config = dict(
    arch='unet',
    dataset='photos with spoken descriptions (Open Images, Localized Narratives)',
    image_size=32,
    loss='charbonnier',
    scale=2,
    norm='groupnorm',
    activation='relu',
    widths=[64, 128, 192, 256],
    blocks_per_level=3,
    attention=False,
    ema_decay=0.99,
    epochs=32.5,
    warmup_steps=640,
    weight_decay=0.08,
)
Rows from block 16 of a small image super-resolution model, named by matrix and row number. Each number is 500 + 25 x the weight over its row's rms, rounded and kept within 0 to 999. All counts start at 0. Numbers have three digits each.
After each channel's rows are labels from the 100 images, of 14848, where the channel reaches its highest value: "top examples" is what is common among them. Only what is clearly more common there than usual is listed. The data: photos with spoken descriptions (Open Images, Localized Narratives).
# conv: 3x3 conv (model.decb.1.2.conv.weight, 128x128x3x3, each kernel summed), inputs 64-127

conv.89:501500502500501500500507499506500500500500500500508503513498504504502509500507500500508500500500500500502500500503503501500500502500512500500500500499502502505512500500500500500500500500502512
top examples: text has "sky"

conv.74:500500500501500501500500500520500500500500500500509518497500500502500500500500586500510500500500500578500500500500500507500500542500512500501500501517500503554627500500500500500500500500508496
top examples: text has "sky"

conv.92:504500502501501499500503500505500500500500500500507503516497506503502506502505500500506500501500502499504500500517512569500499564500509500503500511537510505504511500500500500500500500499502596
top examples: text has "sky"

conv.28:521501515500501508500459511494507498483494492496480485494431480473499501509507500500518500511484499500481503500517527516491496500500504500494500503449434441467462500491502500502500500512490468
top examples: text has "man"

conv.16:496500491501502489499478501446498504498500500500491486441511514496494493499483500500484500499500499501499500500522508503500499506500487500506510500501482498461497500504500500500500500493502495
top examples: text has "sky"; text has "trees"; text has "buildings"

conv.32:533500545504500501501538499534500497500500500500564525542548521536536520512515500500537500509500500500504500500484513522500500500500540505499500500500512543542534500517500500500500500516523546
top examples: text has "sky"; text has "buildings"

conv.22:497500495504516500500511497419499471498500500500497471471499501475499469487513507500516500501500500474497500500508488519500497512500492501512504512502494497406457500501501500500500500496500491
top examples: text has "sky"; text has "trees"; text has "buildings"

conv.19:517500509499499500500480500484495514499500500500484490464507489473502498490486500500514500497500500499500500500519509500500500519500463502516527500543497494480497500501473496462475484492503508
top examples: text has "sky"; text has "buildings"

conv.50:508500544500501485500498500526500500500500500500502510505504507502502508501502490500533500501500500463501500500514516501500500500500503500500491500497500516502591500500500500500500500499501501
top examples: text has "sky"