From a checkpoint of a small image super-resolution model.
Model: 6.28M parameters, 32-pixel images, arch unet.
Data: trained on photos with spoken descriptions (Open Images, Localized Narratives), 32.5 epochs.
Rows from block 12, named by matrix and row number. Each number is 128 + 32 x the weight over its row's rms, rounded and kept within 0 to 255. All counts start at 0. Numbers have three digits each. After the name is the row's rms in percent of the matrix's.
# conv: 3x3 conv (model.decb.0.1.conv.weight, 192x192x3x3), inputs 54-62, a 3x3 kernel for each
conv.60 250:128128128130129128130129128224214194236214202221211205199223213189204224183189219127128128128128128128128128128128128128128128128128128128128128128128128128128128173201208187198211188201195135135133130132133128129130131130129133131129133132130
conv.61 038:128128128128128128128128128128127108128128121128128123118123094121125108115124106128128128128128128128128128128128128128128128128128128129128128129128128129128128128128128128128128128128128128128128128128128128128128128128128128128128128128128
conv.62 032:138161146137150133130136129126118082127124095127126116128128128128128128128128128128128128128128128128128128128128128128128128128128128128128128128128128128128128125119074127124101127125114128128128128128128128128128142135140136131131131130129
conv.63 063:120122126119119122121119120128127068134128097161133121128128077128128114128129124128128128128128128128128128125126128124124127125124126128128128128128128128128128128128074131131118134142127112110118114108107122113104117109112123116109126122114
conv.64 043:128128128128128128128128128126125087127126105127126110121123099121124107115121101128128128128128128128128128128128128128128128128128128128128128128128128128128128128128127128128127127128127128128128128128128128128128128128128128128128128128128
conv.65 008:127128129128128129128128128126124086128127111128127104128127125128128125127128124128128128128127129128128127129128128129128128128128129128128128128129128128128128129129128129129128128128128128129128128128129128128128128128128128127128128128127
conv.66 009:128128128128127128128128128127125090128127114128128123127127123128128126128128126128128128128128128128128128129128128128128129129128128128128128128128128129129128130129128130130128129130128128128128128128128128128128128128128128128128128127128
conv.67 032:128128128128128128128128128138134129133133129129130128128128128128128128127128128128128128128128128128128128128128128128128128128128128128129129128129129128128128130144134128132131127128128131130129129130129128129129128128128128128128128128128
conv.68 018:128128128127128128128127128128128128128128128128128128125120123125119122125122124128128128128128128128128128128128128128128128128128128128128128128128128128128128123117124122114123125122125125125126124124126123123125125124126123123126126125127
conv.70 012:128128128128128128128128128126125094127127116127126113125127126124126126122125120128128128128128128128128128128128128128128128128128128128128128128128128128128128128128128128128128128128128128128128128128128128128128128128128128128128128128128
conv.71 011:128128127127128128128128128127125062128127101128128111128128126128128127128128127128128128128128128128128128128128128128128128128128128128128128128128128128128128129129128129129128129129128128128128128128128128128128127128128128127128128128128
conv.72 129:128128128128128128128128128050045028048041024042033013084060045094072056096075054128128128128128128128128128128128128128128128128128128128128128128128128128128128064060047071065051073059044128128128128128128129129128128128128128129128128129129
conv.73 039:092070061128120094130128126128128000128128025127122000128128118129128125128128115128128128128128128128128128128128128128128128128128128128128128128128128128128128128128125128128126128128122128127126128128128128128128127122099130128128136130128
conv.74 106:135135135133132133130130133049038009048034005046030000100069031119081042125090050128128128128128128128128128128128128128128128128128128128128128128128128128128128075066043086072045108082046130130130129129131129129133133138139131135139129132135
conv.75 084:128128128128128129129128129190186192180178204167167204132135134142168182129151153127127126128128128128128128128128129128128128129128128128128127128128128128128128128128128138132141129134130128129135128128130128128130128128128129128128131130128
conv.76 067:128128128128128128129128128088072019073057018043029000074059010070057009054039000128128128128128128128128128128128128128128128128128128128128128128128128128128128056059014054056007052035000128128128128128128128128128128128128129128128131130128
conv.77 061:128128128128128128129128129042041052037032035023013013106083102122093086123094072128128128128128128128128128128128128128128128128128128128128128128128128128128128069049034083061044092058035128128128128128128128128128129129128131133131131131131
conv.78 032:115108074128127108135129128131129115129128125128128110142145128154170128133134128128128128128128128128128128128127126128128128128128128128128128128128128128128128130133129129132129128128128128126105128128125128128128128126093137132128145147129
conv.79 077:128126119128128128131129128093063006091065023076050018064043000069050004054034000128128128128128128128128128128128128128128128128128128128128128128128128128128128091081014095085020082065004128128128128128128128128128128128126131130128134133129
conv.80 023:129128127143131128146134132125127128117123127090109120128128128128128128127126127128128128128128128128128128128128128128128128128128128128128128128128128128128128121120124121120122121112112128128128128128128128129129138135128144139133143148139
conv.81 251:121119119120122124120124127048045049048045047054046049045043048037018042051029045128128128128128128128128128128128128128128128128128128128128128127128128128127128058050048064057057071062059126127127125127128122126128115115118112112115112112116
conv.82 069:128128127129128128132129128119081005110075009086053000084063002088068008068049000128128128128128128128128128128128128128128128128128128128128128128128128128128128114098026113097027096077002128128128128128128128128128128128128131130128133134129
conv.83 028:124119113128128127129128128124123126122118121110088087128128124128128125128128123127128128128128128128128128128128128128128128128128128128128128128128128128128128126123094128126111128126106128126121128128128128128128128128125130129128131130129
conv.84 042:128128128128128128128128129128129130128129133128129132132134134141148155136139153128128128128128128128128128128128128128128128128128128128128128128128128128128128128128128129129129129129130128128128128128128129128128129129128132130131130130131
conv.85 060:122090086128122107128128126127127127118118110060059029122102030122102024092058000128128128128128128128128128128128128128128128128128128128128128128128128128128128095106080089092059079068025124125124128128128128128128127124116128128127128128128
conv.86 062:112096088128126107128128126123124128107107122070065070084053033082050008057022000128128128128128128128128128128128128128128128128128128128128128128128128127128128072076076069067051063054027128128127128128128128128128128125110128128125128128128
conv.87 087:123126120128128127128128128128125078128127078128125069120071000126087000124088007124115113125122120126125123128128127128128128128128128128128128128128127128128127127125070128127084128127097127126113128128122128128126120120116124125120125126126
conv.88 287:129129131128129130128128129043043042044043040046043039059055049063058043068061047128128128128128128128128128129129129128129129128128128128128128128128128128128128054050046060054047068056045130130131129131131128129130129129130128129129128128129
conv.89 082:131137143130134140128130133081085069075080071068071065090091075093095084090090081128128128128128128128128128128129130128129130128128129087116128087111128078096127072073066082082074085080070128128141127128129124127128130134138129131134128128130
conv.90 052:128127126128128128128128128107118123077093106051056058124123126122121125112105110128128128128128128128128128128128128128128128128128128128128128128128128127128128087090113088086100085074081128128128128128128128128128128128128130129128129128128
conv.91 057:128132143127128132120128129128130129130134131146135132147130128175137129230212181128128128128128128128128128128128130128128129128128128128128128128128128128128128130128128147134128208203155128139150128128139128128129127128129116119128114115127
conv.92 046:128127127128128127128128128128129255128128194127128129128128170128128155128128130128128128128128128128128128128128128128128128128128128128128128128128128128128128128128129128128128128127128127127127128128128128128128128128125128128128128128128
conv.93 160:128128127128128128128128128023032050024032049022026040026035067029033058028026043128128128128128128128128128128128128128128128128128128128128128128128128128128128045038035049041038058040034128128128128128128128128128128128128128128128128128128
conv.94 212:128128128128128128128128128031032038033034040030031038040043040040040039043039041128128128128128128128128128128128128128128128128128128128128128128128128128128128051048042056052048060053049128128128128128128128128128128128128128129128128129129
conv.95 052:116086093128124124128128128126125125115116118056054051118101034119104043081058015128128128128128128128128128128128128128128128128128128128128128128128128128128128088093031086088021071065005128127127128128128128128128128125118128128127128128128
conv.96 015:128128128128128128128128128125123117127126123128127125128128127128128128128128128128128128128128128128128128128128128128128128128128128128128128128128128128128128129128128129128128129129128128128128128128128128128128128128128128128128128128128
conv.97 047:128128128128128128128128128123117087124120095125122102127127123127127124127127125128128128128128128128128128128128128128128128128128128129128128129129128129129128128128127128128127128128128128128128128128128128128128127127127128127128127127127
conv.98 006:127129128128129128128128128123128130123128129122127128114126128111125128103123127128128128128128129127128128129127128128128128128129127127128128127128128128128128125127128124127128119127128128128128129128128128128127127127128128129128128128127
conv.99 213:128128128129129129129129129202184160223183165237199176203203194240216203255255215128128128128128128128128128128128128128128128128128128128128128128128128128128128215203183232221195238239209143135129133132130128131131131130130144133130149139131
conv.100 007:128127129128128127128128128125117109126121111126121112126125118126126121126126121128128128128128129129128128129128128129128129127128128127128128127127128127128129128128127128128127128128127128128128128128127128127128128128127127128128128128127
conv.101 017:128128128128128128128128128128128128128128128128128128115122124116123125118124125128128128128128128128128128128128128128128128128128128128128128128128128128128128126128128125127128124127128128128128128128128128128128128128128128128128128128128
conv.102 046:128128128128128128128128128124118080126122095126124106128127124128128126128128126128128128128128128128128128128128128128128128128128128128128128129128128129129128128128127128128127128128127128128128128128128128128128128128128128128128128128128
conv.103 008:128127128128128128129128127071055000104096000104095000124122105119120099104115095128128128128128129128128128129129128128128128128128128129128128128128129128128128124122108124124113119122107127128128128128128129128128128128128127128128128128128
conv.105 007:128128128128129128127128128124121106126124108126124107126125121127127122127127121128128128128128128129128128128128128128129128128129129128127128129129128129128128128128127128128127128128127128128128128128128128127129127126128127128128128128128
conv.106 015:128128128128128128128128128126123114127126121128127124128128128128128128128128128128128128128128128128128128128128128128128128128128128128128128128128128128128128128128128129128128128128128128128128128128128128128128128128128128128127128128128
conv.107 005:128128127128129127127127127123120111125122116126123116124124117126125119125125118128127128129128129129127128128129128128128128128127129127128127128128129129128129128128127128128127128128127128128129128129128128127129128128127128127127128127128
conv.108 106:128128128129128128130129129046043058031032041001000000120098063124117078083076047128128128128128128128128128128128128128128128128128128128128128128128128128128128060059003066067018063057012128128128128128128129129129131129128146134132139135132
conv.109 045:128127127128128128128128128128127076128127119125124093128127000128128105128128105128128128128128128128128128128128128128128128128128128128128128128128128128128128125124015126127087126126101128128128128128128128128128127127125128128128128128128
conv.110 078:121104098128125116128128128127125062127125073121111058118060000127118000125104000128128127128128127128128128127127127128128128128128128127128128128128126128128127098099000119120032124121058117121119127127127128127127127126117128128126128128127
conv.111 125:108127128096125128089120127128119085128126096128125095127112060128121071128123079120112113119109105121114115128128128128128128128128128128128128128127127128128127128127098128128106128128117128128128128128128127128127079086112075077094073071085
conv.112 196:124120125128128127128128128032037052030037053027034052043045045048053051047051055128128128128128128128128128128128128128128128128128128128128128128128128128128128035040039042049051049050057128128128128128128128128128128128127128128128128128128
conv.113 137:127117116128128127129128128048037036048036023038025008058058047076079062064066059128128128128128128128128128128128128128128128128128128128128128128128128128128128037039001061062024074070029128127126128128128128128128128128125131128128131129128
conv.114 199:128128128128128128128128128032032027030029023031027021074069077065060064061057064128128128128128128128128128128128128128128128128128128128128128128128128128128128046037027056045030065057045128128128128128128128128128128128128128128128128128128
conv.115 049:128128122134128128154135129125128127123128128063118127128129128129144135128129131128128128128128128128128128128128128128128128128128128128128128128128128128128128111128128117128128090126128130128128142129128136130128153135128193168131188172133
conv.116 070:128127126131128128144130128073094085036075095000000052128128086128129128124128107128128128128128128128128128128128128128128128128128128128128128128128128128128128108122067102123116039055067128128128128128128130129128143131128182167131182165133
conv.117 051:128128128128128128128128128128126084127127106123119077128127000128128093128127089128128128128128128128128128128128128128128128128128128128128128128128128128128128127125016127127064127127083128128128128128128128128128128128128128128128127128128
conv.118 043:127126109128128127128128128128128123128128128126126122128127025128128125128128124128128128128128127128128128128128128128128128128128128128128128128128128128128128125126100125127123125126123128128128128128128128128128125126120128128128128128128
conv.119 077:127123116128128127128128128107094034107097044074070031076064000112113030095103046128128128128128128128128128128127126128128127128128128128128128128128128128128128041062013050086041041067047128124112128128127130128128128128118129128128130128128
conv.122 023:128128128128128128128128128128128127128128127128128128071082101065081101064082105128128128128128128128128128128128128128128128128128128128128128128128128128128128054093123015070122000060122128128128128128128128128128128128128128128128128128128
conv.123 010:128128128128127128128128128128128127128128127128128127083072079081086073070090081127128128128128128128128128128128128128128128128128128128128129128128128128128128041090122000073119000050118128128128128127128128128128128128128128128128128128128
conv.124 023:128128128128128128128128128127127126127127127128128127130129128131129128132130129128128128128128128128128128128128128128128128128128128128130128128130128128130129136129128142130129150131129128129128129129128131131128128128128128128128128128128
conv.125 237:128128128128128128128128128188175154226198157245217164202194187221213192210224201128128128128128128128128128128128128128128128128128128128128128128128128128128128227203193224255197215255227131129128128128128128128128128128128139129128141130128
conv.126 006:129128127129129127128128128128128127128128127128128127089084085087093096078089101128127129129129127129127127129129128128128128129127128127128129129128127127128127076096123028086120000064119128128129128127128129127127127128128128127127129128127
conv.128 014:128128128128128128128128128128128127128128127128128128026057075010054076009055083128128128128128128128128128128128128128128128128128128128128128128128128128128128027094123000059121000025119128128128128128128128128128128128128128128128128128128
conv.129 006:128128128127128128128127128128128127128128127128128127089096118083083109084092102128128127128128128128128128127129127127128128128129127128129129128128127129127127098103122095104122097106121129129128128129128127127128129129128129128128129129127
conv.130 021:128128128128128128128128128128127126128128126128128126007000000003001000001003000128128128128128128128128128128128128128128128128128128128128128128128128128128128030073101000048094000048098128128128128128128128128128128128128128128128128128128
conv.131 038:128128128128128128128128128128128126128128127128128127118120122118120122119121123128128128128128128128128128128128128128128128128128128128128128128128128128128128116120127106116126103117127128128128128128128128128128128128128128128128128128128
conv.132 046:127128128127127128126127128096073074099075076109091091128126126128127127128128128128128128128128128128128128128128128128128128128128128126127128128128128128128128122081078126104098128123122118117127116118128125126128126126127124125127126127128
conv.133 039:128128128128128128128128128118083000127120032128126073119089000127122002127126034128128128128128128128128128128128128128128128128128128128128128128128128128128128128128082128128121128128126128128128128128128128128128128128128128128128128128128
conv.134 186:128128128131131129137133130210176128245193130255222148201206129255255160255255169127128126128128128128128128128128128129128128129129128128128128128128128128128128177198128228244142215253153143130128132129129128128128130129128136133129137136131
conv.135 071:127128128127127128126127128128116000133128059165128113128108000130128044139128082128128128128128128128128128128128128128128128127128128128128128128128128128128128133128077167137126195186128128128128127128128126127128128128128127127127127127127
conv.136 037:128128128128128128128128128096063042099070052109084064128127124128127125128127126128128128128128128128128128128128128128128128128128128128128128128128128128128128127105055127115083128123113128128128128128128127128128128128128128128128128128128
conv.137 042:128128128128127128127127128109090088110090090118105105128128128128128128128128128128128128128128128128128128128128128128128128128128128128128128128128128128128128127112112128120118128127126127128128125126128101125128127127128124125127124125126
conv.138 047:128128128128128128128128128079063094072056087074061098124120127122116127122115128128128128128128128128128128128128128128128128128128128128128128128128128127128128081050094082054107099068122128128128128128128128128128128128128128128128128127128
conv.139 034:128128128128128128127128128128069000128120000128127044134123000225128012255128058128128128128128128128128128128128128128128128128128128128128128128128128128128128179129049234148125255192128128128128128128128128128128128128128127127128127127128
conv.140 058:128128128128128128128128128128108000129128014145128103128127000133128044143129103128128128128128128128128128128128128128128128128128128128128128129129128129129128151130064189156128218192128128128128128128128128128128128128128128128128128128128