config.yaml
model: "image super-resolution model"
dataset: "photos with spoken descriptions (Open Images, Localized Narratives)"
crop_scale_min: 1
loss: "charbonnier"
norm: "groupnorm"
activation: "relu"
weight_standardization: false
init: "kaiming_normal"
beta1: 0.85
eps: 1e-08
l1_shrink: 0.03
ema_decay: 0.99
lr_schedule: "constant"
Rows from block 7, named by matrix and row number. Each number is 128 + 32 x the weight over its row's rms, rounded and kept within 0 to 255. All counts start at 0. Numbers have three digits each. After the name is the row's rms in percent of the matrix's.
# conv: 3x3 conv (model.enc.2.1.conv.weight, 192x192x3x3), inputs 180-191, a 3x3 kernel for each
conv.83 080:128128128128128128128128128240206251130128141129126128128128128128128128128128128126148194124132184126135174128129131128128130128129130128128128128128128128128129128129140128130155127129130128129130128128129128128129128128128128128128128128128128128128128128128128128128128128127128128127128128127128128128128128128128128128
conv.85 018:128128128127128128127128127126123121126124123129123123127128127128128128128128128120115117117112114121116117128126127127127128128128128127127128127127128128128129124122121122118121124121123127127128127127128128128127128128129127127128128128127127128127127128128129128128128128127127128129129127129128128128128128128129128129
conv.86 211:128128128128128128128128128255255202147021128130103026128128128128128128128128128128128128127094127115060091127128128127128128128128128128128128127128128128128128128128128124119128118095124128128129128128128129128128128128128128128128128128128131128127128128126128123110191128127196128119128113065128128128128128128128128128
conv.89 009:129127129127127129129128126126125124127126126127126126130127129128129129130128128119114112118117111115112108127126128128126127127128128129129129127127127128126126123120123127125126126125125127127129127126126127129127129127129129127127128127129128129129126127129129129127130129126129126128127129128128128129128129128127129127
conv.90 006:126128128130130128129129126127126125127126125128126126128131129130127126130130130117107101117109102114104102124128125129128127128128128127126129130129128130130127122120118122123123124123123129130130125130128128126129126126130126130129128126129128127126130130130127130130130126126126128129130126126129129129130126127127127127
conv.93 271:128128128128128128128128128207221189206220177194215169128128128128128128128128128127203187127221215128215214128163178128151171128143160127131156127129146128129137128198188128217208128218210130156163128147161129140155128128128128128128128128128128128128128128128128128128128120055128128083128128087128128128128128128128128128
conv.96 020:127127128128128127127129129118121122123124125126126126128129129129129128128128128127109000128125000128128101128125115128127125128128128128127127127128127129128128128122088127126085128128120127127123128128126128127127128128129128129128128129128128128127127127128128128128119125127123126128125127127129128128129128128128127129
conv.97 008:127128127129130126126128127115114120119119123122122124130127129127126127129128128128120000128127015128127112128126118127129124127127126128127127126126127127129128127126123126126122129129126129128127127126128128129126128127128129126130126128129129127127127128129128129128119125125118123126120126124129128127129129129127128129
conv.98 017:128128128128128128127128127116120120122124125124126125127127127128127129128128129126104000128123000128127084128125113128127122128128127127128126128129128127128128127119107128127124127128127127125119127126124128127127128128127128128128129128129127128127128128127128129128119125127120125127121125126129129127127129129128128128
conv.99 018:128128129128128128128128128121121125123122126126126127129127128128127128128129127128121000128127010128127100127125113128127125128128128128127128128128128127128128129127123128127126127129126128127124129127127129128129128127128129128128129128128129129128128129128128128128125127128127128129126127127127127129128128128128128127
conv.100 008:130128127129127127128129128120115119119118121123122123130127127129127127129128128127115000128126013128127109129126119127128125128128126130126129129127129129128127129125115129127111129129128126129127130127127129129129127126129128129129128127129129128127126126127126128128118124125119124128121124126130127129130129127128128128
conv.102 016:128127128127128129128128128119120121123123123124125123127128127127127128128128128128112000128125000128127065128125112128126120128127125128128127127129127128128128128127102128127112128128111127127125129128125128128127129128128128128129129127128127128128127128127128128128121125128120125128122125127129128128129128127127128129
conv.103 016:128128127128127127128127128118121122123124124125125125128127128128129128127129128127117000128126050128128112128126118128128126127127127127128127128127127128129128128125073129127105128128122129128123128128127128129129128129129128128128128128129128127127129129127128127128121125127123126127125125127128129128129128129129129129
conv.104 342:128128128128128128128128128255214138255130128255131114128128128128128128128128128173194150138197157143192148139168174131165174132157164128147155128130136134145134153178149131186157134184155143158163131153164150162159128128128128128128128128128128128126128128127128128127133128076142128079143124026128128128128128128128128128
conv.105 015:127127129128129128129128128119119121122123124124126125129129128128127129127127129127120000128125000128127065128125109128128122129128126127129127128127128127128128128127095129127113128127120127127123127127127127127128129129128128127128128128129128129127129128128127128127120126127123127128123127127128127128128127128128129129
conv.106 014:129128128128129128127127127117119120121123123124125124129128127127129128129128129127116000128126033128127090127125109128127120129128127128128128127128127128129128128122083128126104129128124128126122127129125129128128127127129129128127128128127129128128128128129128128128117125127120125127122126127127128129127127129127129127
conv.107 009:127129127126129128129128127115116119119119122122122123129126128129129127128129126127119000127127001128127091129126114127127125128127128129130126128129128128129129129126103129128124129127125129127126130126128129128126128127127128127128129126129129129128130129129127128128118124125120126128120123127129128127129128127128127129
conv.108 106:128128128128128128128128128188247255136158208128129132128128128128128128128128128128149225128151255128142219128129131128128130128128129128128128128128128128128128128135147128130182128129164128128130128128129128128128128128128128128128128128128128128128128128128128128128128128128128129128128128128128128128128128128128128128
conv.111 115:128128128128128128128128128225161141127068080120051000128128128128128128128128128128125116128107059128113053128128128128128128128128128128128128128128128128128128128128126128127124128126122128128128128128128128128128128128128128128128128128128128128128128128127128128128130121070128083026128099035128128128128128128128128128
conv.112 158:128128128128128128128128128255255255234191143177163133128128128128128128128128128128143159128140164128153170128129132128128130128128129128128128128128128128128128128128134128129151128130142128128129128128128128128128128128128128128128128128128128128128128128128128128128205133128223141128222157128128128128128128128128128128
conv.115 133:128128128128128128128128128035014015022015009036022023128128128128128128128128128119120121115116116115116117128128128128128128128128128128128128128128128128128128127127127126126125126126127128128128128128128128128128128128128128128128128128128128128128128128128128128128124125126124124126124124125128128128128128128128128128
conv.116 150:128128128128128128128128128255255255191205216132140175128128128128128128128128128128149166128161186128158203128129132128128130128128129128128128128128128128128128128128129128129133128130163128129130128128129128128128128128128128128128128128128128128128128128128128128128133129127166141128140136128128128128128128128128128128
conv.117 066:128128128128128128128128128156129130126088108115050000128128128128128128128128128128125119128116100128116095128128128128128128128128128128128128128128128128128128128128128128128127128127127128128128128128128128128128128128128128128128128128128128128128128128128128128128128121084128112042128122093128128128128128128128128128
conv.118 013:127127128128129128128128129125123123126124124126126125128128127127127128128129128123122121126125123124124122127128127127128127128128127128127129127127127128127127127126124128127127128128127127127128128127127128127127129128127128129128128129127127127129128129128127127129128128127128128127129128128128128127127128128127127127
conv.119 094:128128128128128128128128128255255129255255128255255128128128128128128128128128128128132128128130128128135128128128128128128128128128128128128128128128128128128128128129128128128128128129128128128128128128128128128128128128128128128128128128128128128128129128128130129128186130128234136128231148128128128128128128128128128128
conv.120 036:128128128128128128128128128124045061122030004122047067128128128128128128128128128126127128124126128124125127128128128128128128128128128128128128128128128128128128127128128126127128126127128128128128128128128128128128128128128128128128128128128128128128128128128128128127127121126124110123123112118128128128128128128128128128
conv.121 065:128128128128128128128128128103084077102081077108092098128128128128128128128128128125119095124111067122113088128127127128127127128127127128128128128128128128128128128127127128127127128126125128128127128128128128128128128128128128128128128128128128128128128128128128128128124124123124122122123123122128128128128128128128128128
conv.122 064:128128128128128128128128128104083071103088070107094094128128128128128128128128128124125079126120099125111091128128127128127127128128127128128128128128128128128128127128127128128127128127126128128128128128127128128128128128128128128128128128128128128128128128128128128128125124122124123121124122121128128128128128128128128128
conv.123 063:128128128128128128128128128114093102112081100122094109128128128128128128128128128127120110125119102123114106128127127128127127128128127128128128128128128128128128128128127128127125127125124128128128128128128128128128128128128128128128128128128128128128128128128128128128127125125126125124126125124128128128128128128128128128
conv.124 062:128128128128128128128128128112105116119114119125124123128128128128128128128128128126110096123107093123109100127126126127126126128127127128128128128128128128128128128128127127127125127127126128128128128128128128128128128128128128128128128128128128128128128128128128128128123122122123122122124123122128128128128128128128128128
conv.125 066:128128128128128128128128128104097094108098100112102114128128128128128128128128128125115100124095099122106105128127127128127127128127127128128128128128128128128128128127126128125124128123119128128128128128128128128128128128128128128128128128128128128128128128128128128128122120120121119119121120119128128128128128128128128128
conv.126 064:128128128128128128128128128106082066104084077112103089128128128128128128128128128126118110120110096122112104128127127128127127128128127128128128128128128128128128128127126126125124127124124128128128128128128128128128128128128128128128128128128128128128128128128128128128124123123124122121123121121128128128128128128128128128
conv.127 064:128128128128128128128128128109090080104090085113107112128128128128128128128128128124119108123118070122112095128128127128128127128128127128128128128128128128128128127126126127126123127125123128128128128128128128128128128128128128128128128128128128128128128128128128128128124122122123121121122121121128128128128128128128128128
conv.128 064:128128128128128128128128128118107086112102081118112104128128128128128128128128128125118112117108110120106113127127127128127127128127127128128128128128128128128128128127126127126125127126126128128128128128128128128128128128128128128128128128128128128128128128128128128128126124124125124123125124123128128128128128128128128128
conv.129 064:128128128128128128128128128114098078119114110117113112128128128128128128128128128125122100116107078120113082128128127127127127128128127128128128128128128128128128128128128128127122127127125128128128128128128128128128128128128128128128128128128128128128128128128128128128126125124125124123125124123128128128128128128128128128
conv.130 251:128128128128128128128128128255245189255166142255225141128128128128128128128128128120182141127181187128217198128189206128186204128186192128130175129129150133173140123179147123206178126224194129164174127149173129222166128128128128128128128128128128128121128128128128129128189128127206129128171140128128128128128128128128128128
conv.131 063:128128128128128128128128128102081083099081084106093094128128128128128128128128128125120112123121091122118097128128127128128127128128127128128128128128128128128128127126126127127124127127120128128128128128128128128128128128128128128128128128128128128128128128128128128128124123122123122121122121121128128128128128128128128128
conv.132 052:128128128128128128128128128129197157148255255133167178128128128128128128128128128128129129128129130128130130128128128128128128128128128128128128128128128128128128128128128128128128128128129128128128128128128128128128128128128128128128128128128128128128128128128128128128128128128129132129128129129128128128128128128128128128
conv.133 158:128128128128128128128128128255255189255129128172127124128128128128128128128128128128127094128120046128122088127128128127128128128128128128128128127128128128128128128128125128126107128127123128128128128128128128128128128128128128128128128128128129128127128128127128128126255132128255130125136128123128128128128128128128128128
conv.134 051:128128128128128128128128128129148153132157151131153147128128128128128128128128128128129129128131130128129130128128128128128128128128128128128128128128128128128128128128128128128128128128128128128128128128128128128128128128128128128128128128128128128128128128128128128128128129128129136131129132130128128128128128128128128128
conv.135 109:128128128128128128128128128255130143128010126125024000128128128128128128128128128128127118128122089128120081128128128128128128128128128128128128128128128128128128128128127128128127128128127128128128128128128128128128128128128128128128128128128128128127128128127128128127128067016128027000128059000128128128128128128128128128
conv.136 077:128128128128128128128128128129187136136248161131193152128128128128128128128128128128132136128131138128132142128128129128128128128128128128128128128128128128128128128129129128129129128129132128128128128128128128128128128128128128128128128128128128128128128128128128128128128128128128128128128128128128128128128128128128128128
conv.137 088:128128128128128128128128128130209199138255234138224205128128128128128128128128128128129141128131142128131140128128129128128128128128128128128128128128128128128128128128129128128129128128129128128128128128128128128128128128128128128128128128128128128128128128128128128128128129128130134129128130129128128128128128128128128128
conv.138 058:128128128128128128128128128129174197133198222132176163128128128128128128128128128128128129128129130128129131128128128128128128128128128128128128128128128128128128128128128128128128128128128128128128128128128128128128128128128128128128128128128128128128128128128128128128128128128130133129129131130128128128128128128128128128
conv.139 021:128128129127128128129128127130154130142209137131179142128129127129128127128127128126128128127128128127129128128128128127128128128128129128128127129129128128128127127129128127128127128128128128128128128128128129127129129129128128127129128128127128128128128128128129128129128128127128128128127128128129128128127129128128128129
conv.140 030:128128128128128128128128128133246129152255133135171131128128128128128128128128128124129128126129128127128128128128128128128128128128128127128128127128128128128128127128128128128128128128128128128128128128128128128128129128128128128128128128128128128128128128128128128128128128127128130128128128128128128128128128128128127128
conv.141 033:128128128128128128128128128134255128150255128133166128128128128128128128128128128126129128125128128126128128128128128128128128128128128127128128127128128128128128128128128127128128125128128128128128128128128128128128128128128128128128128128128128128128128128128128128128128128126128128128128128128128128128128128128128128128
conv.142 181:128128128128128128128128128002000023000000017068001085128128128128128128128128128125126124124123125124115124128128128128128128128128128128128128128128128128128128128128128128128128128128128128128128128128128128128128128128128128128128128128128128128128128128128128128128077083110073079103086087107128128128128128128128128128
conv.143 010:128128129127128129128129127129133135133242214129136137128127128128129129129128127127128127127128129128129128129127129129129129127128127128127129127129129127129127127128129128129127128129129128128127129128128127128127129128128129127128128127129128127129128127128128127129129127129130139133128134131127127128128128129126128128
conv.144 116:128128128128128128128128128000000127000038128000073128128128128128128128128128128124032000127068002128112053127125111128127124128128127128128127128128128128128128127080068126120119128128127126123119128127124128128128128128128128128128128128128128128128128128128128128128125128129126128139127128142128128128128128128128128128
conv.145 089:128128128128128128128128128039000000121060095123105097128128128128128128128128128118114103127126127128128128128128128128128128128128128128128128128128128128128128127127127128128128128128128128128128128128128128128128128128128128128128128128128128128128128128128128128128082054070122122124125125126128128128128128128128128128
conv.146 021:128128128127128127128128128087000037124117128126120128128127129128127128128128128029117129121128163126128151128128132128129134128129133128128129128128129128127129121127132128128151128128144127127131127128134128128133128128128128128128128128127128129129128128128128128128074072027119125124116121120128128129128128128127128127
conv.147 035:128128128128128128128128128000000128055109130114126130128128128128128128128128128128107000128127089129127114128127114128128126128128127128128128128128128128128128128121098128128124128127119128126122128128127128128128128128128128128128128128128128128128128128128128128128121128128127128131127129133128128128128128128128128128
conv.148 069:128128128128128128128128128090000000127114063128125124128128128128128128128128128126120118128128127128128128128127127128128128128128128128128128128128128128128128128128127128128128128128128128128128128128128128128128128128128128128128128128128128128128128128128128128128102062044125123119127126125128128128128128128128128128
conv.149 044:128128128128128128128128128083061128103116130125128130128128128128128128128128128127048000128113057128123102127120105128127122128128126128127127128128128128128128128111108128125093128127120127125125128128128128128128128128128128128128128128128128128128128128128128128128120128128127128129127128129128128128128128128128128128
conv.150 039:128128128128128128128128128097000000123099118123091120128128128128128128128128128081113128121127128126128129128128128128128128128128128128128128128128128128128128126127128127128128127128128128128128128128128128128129128128128128128128128128128128128128128128128128128128080078043119125123117122122128128128128128128128128128
conv.151 087:128128128128128128128128128073000000125061044127116075128128128128128128128128128119122122127127127128128128128128128128128128128128128128128128128128128128128128126127127128128128128128128128128128128128128128128128128128128128128128128128128128128128128128128128128128089056051124124120126126123128128128128128128128128128
conv.152 024:128128129129128128127128128101000000125114127126114127128129128128128128128128128049124128123128134127128134127128129128128130128128130128128128128128128128128128113127129126128133128128134128128130128128130128129130128129128129129128128128128126127128128128128128128129076078042119126125118123122128128128127128128128128128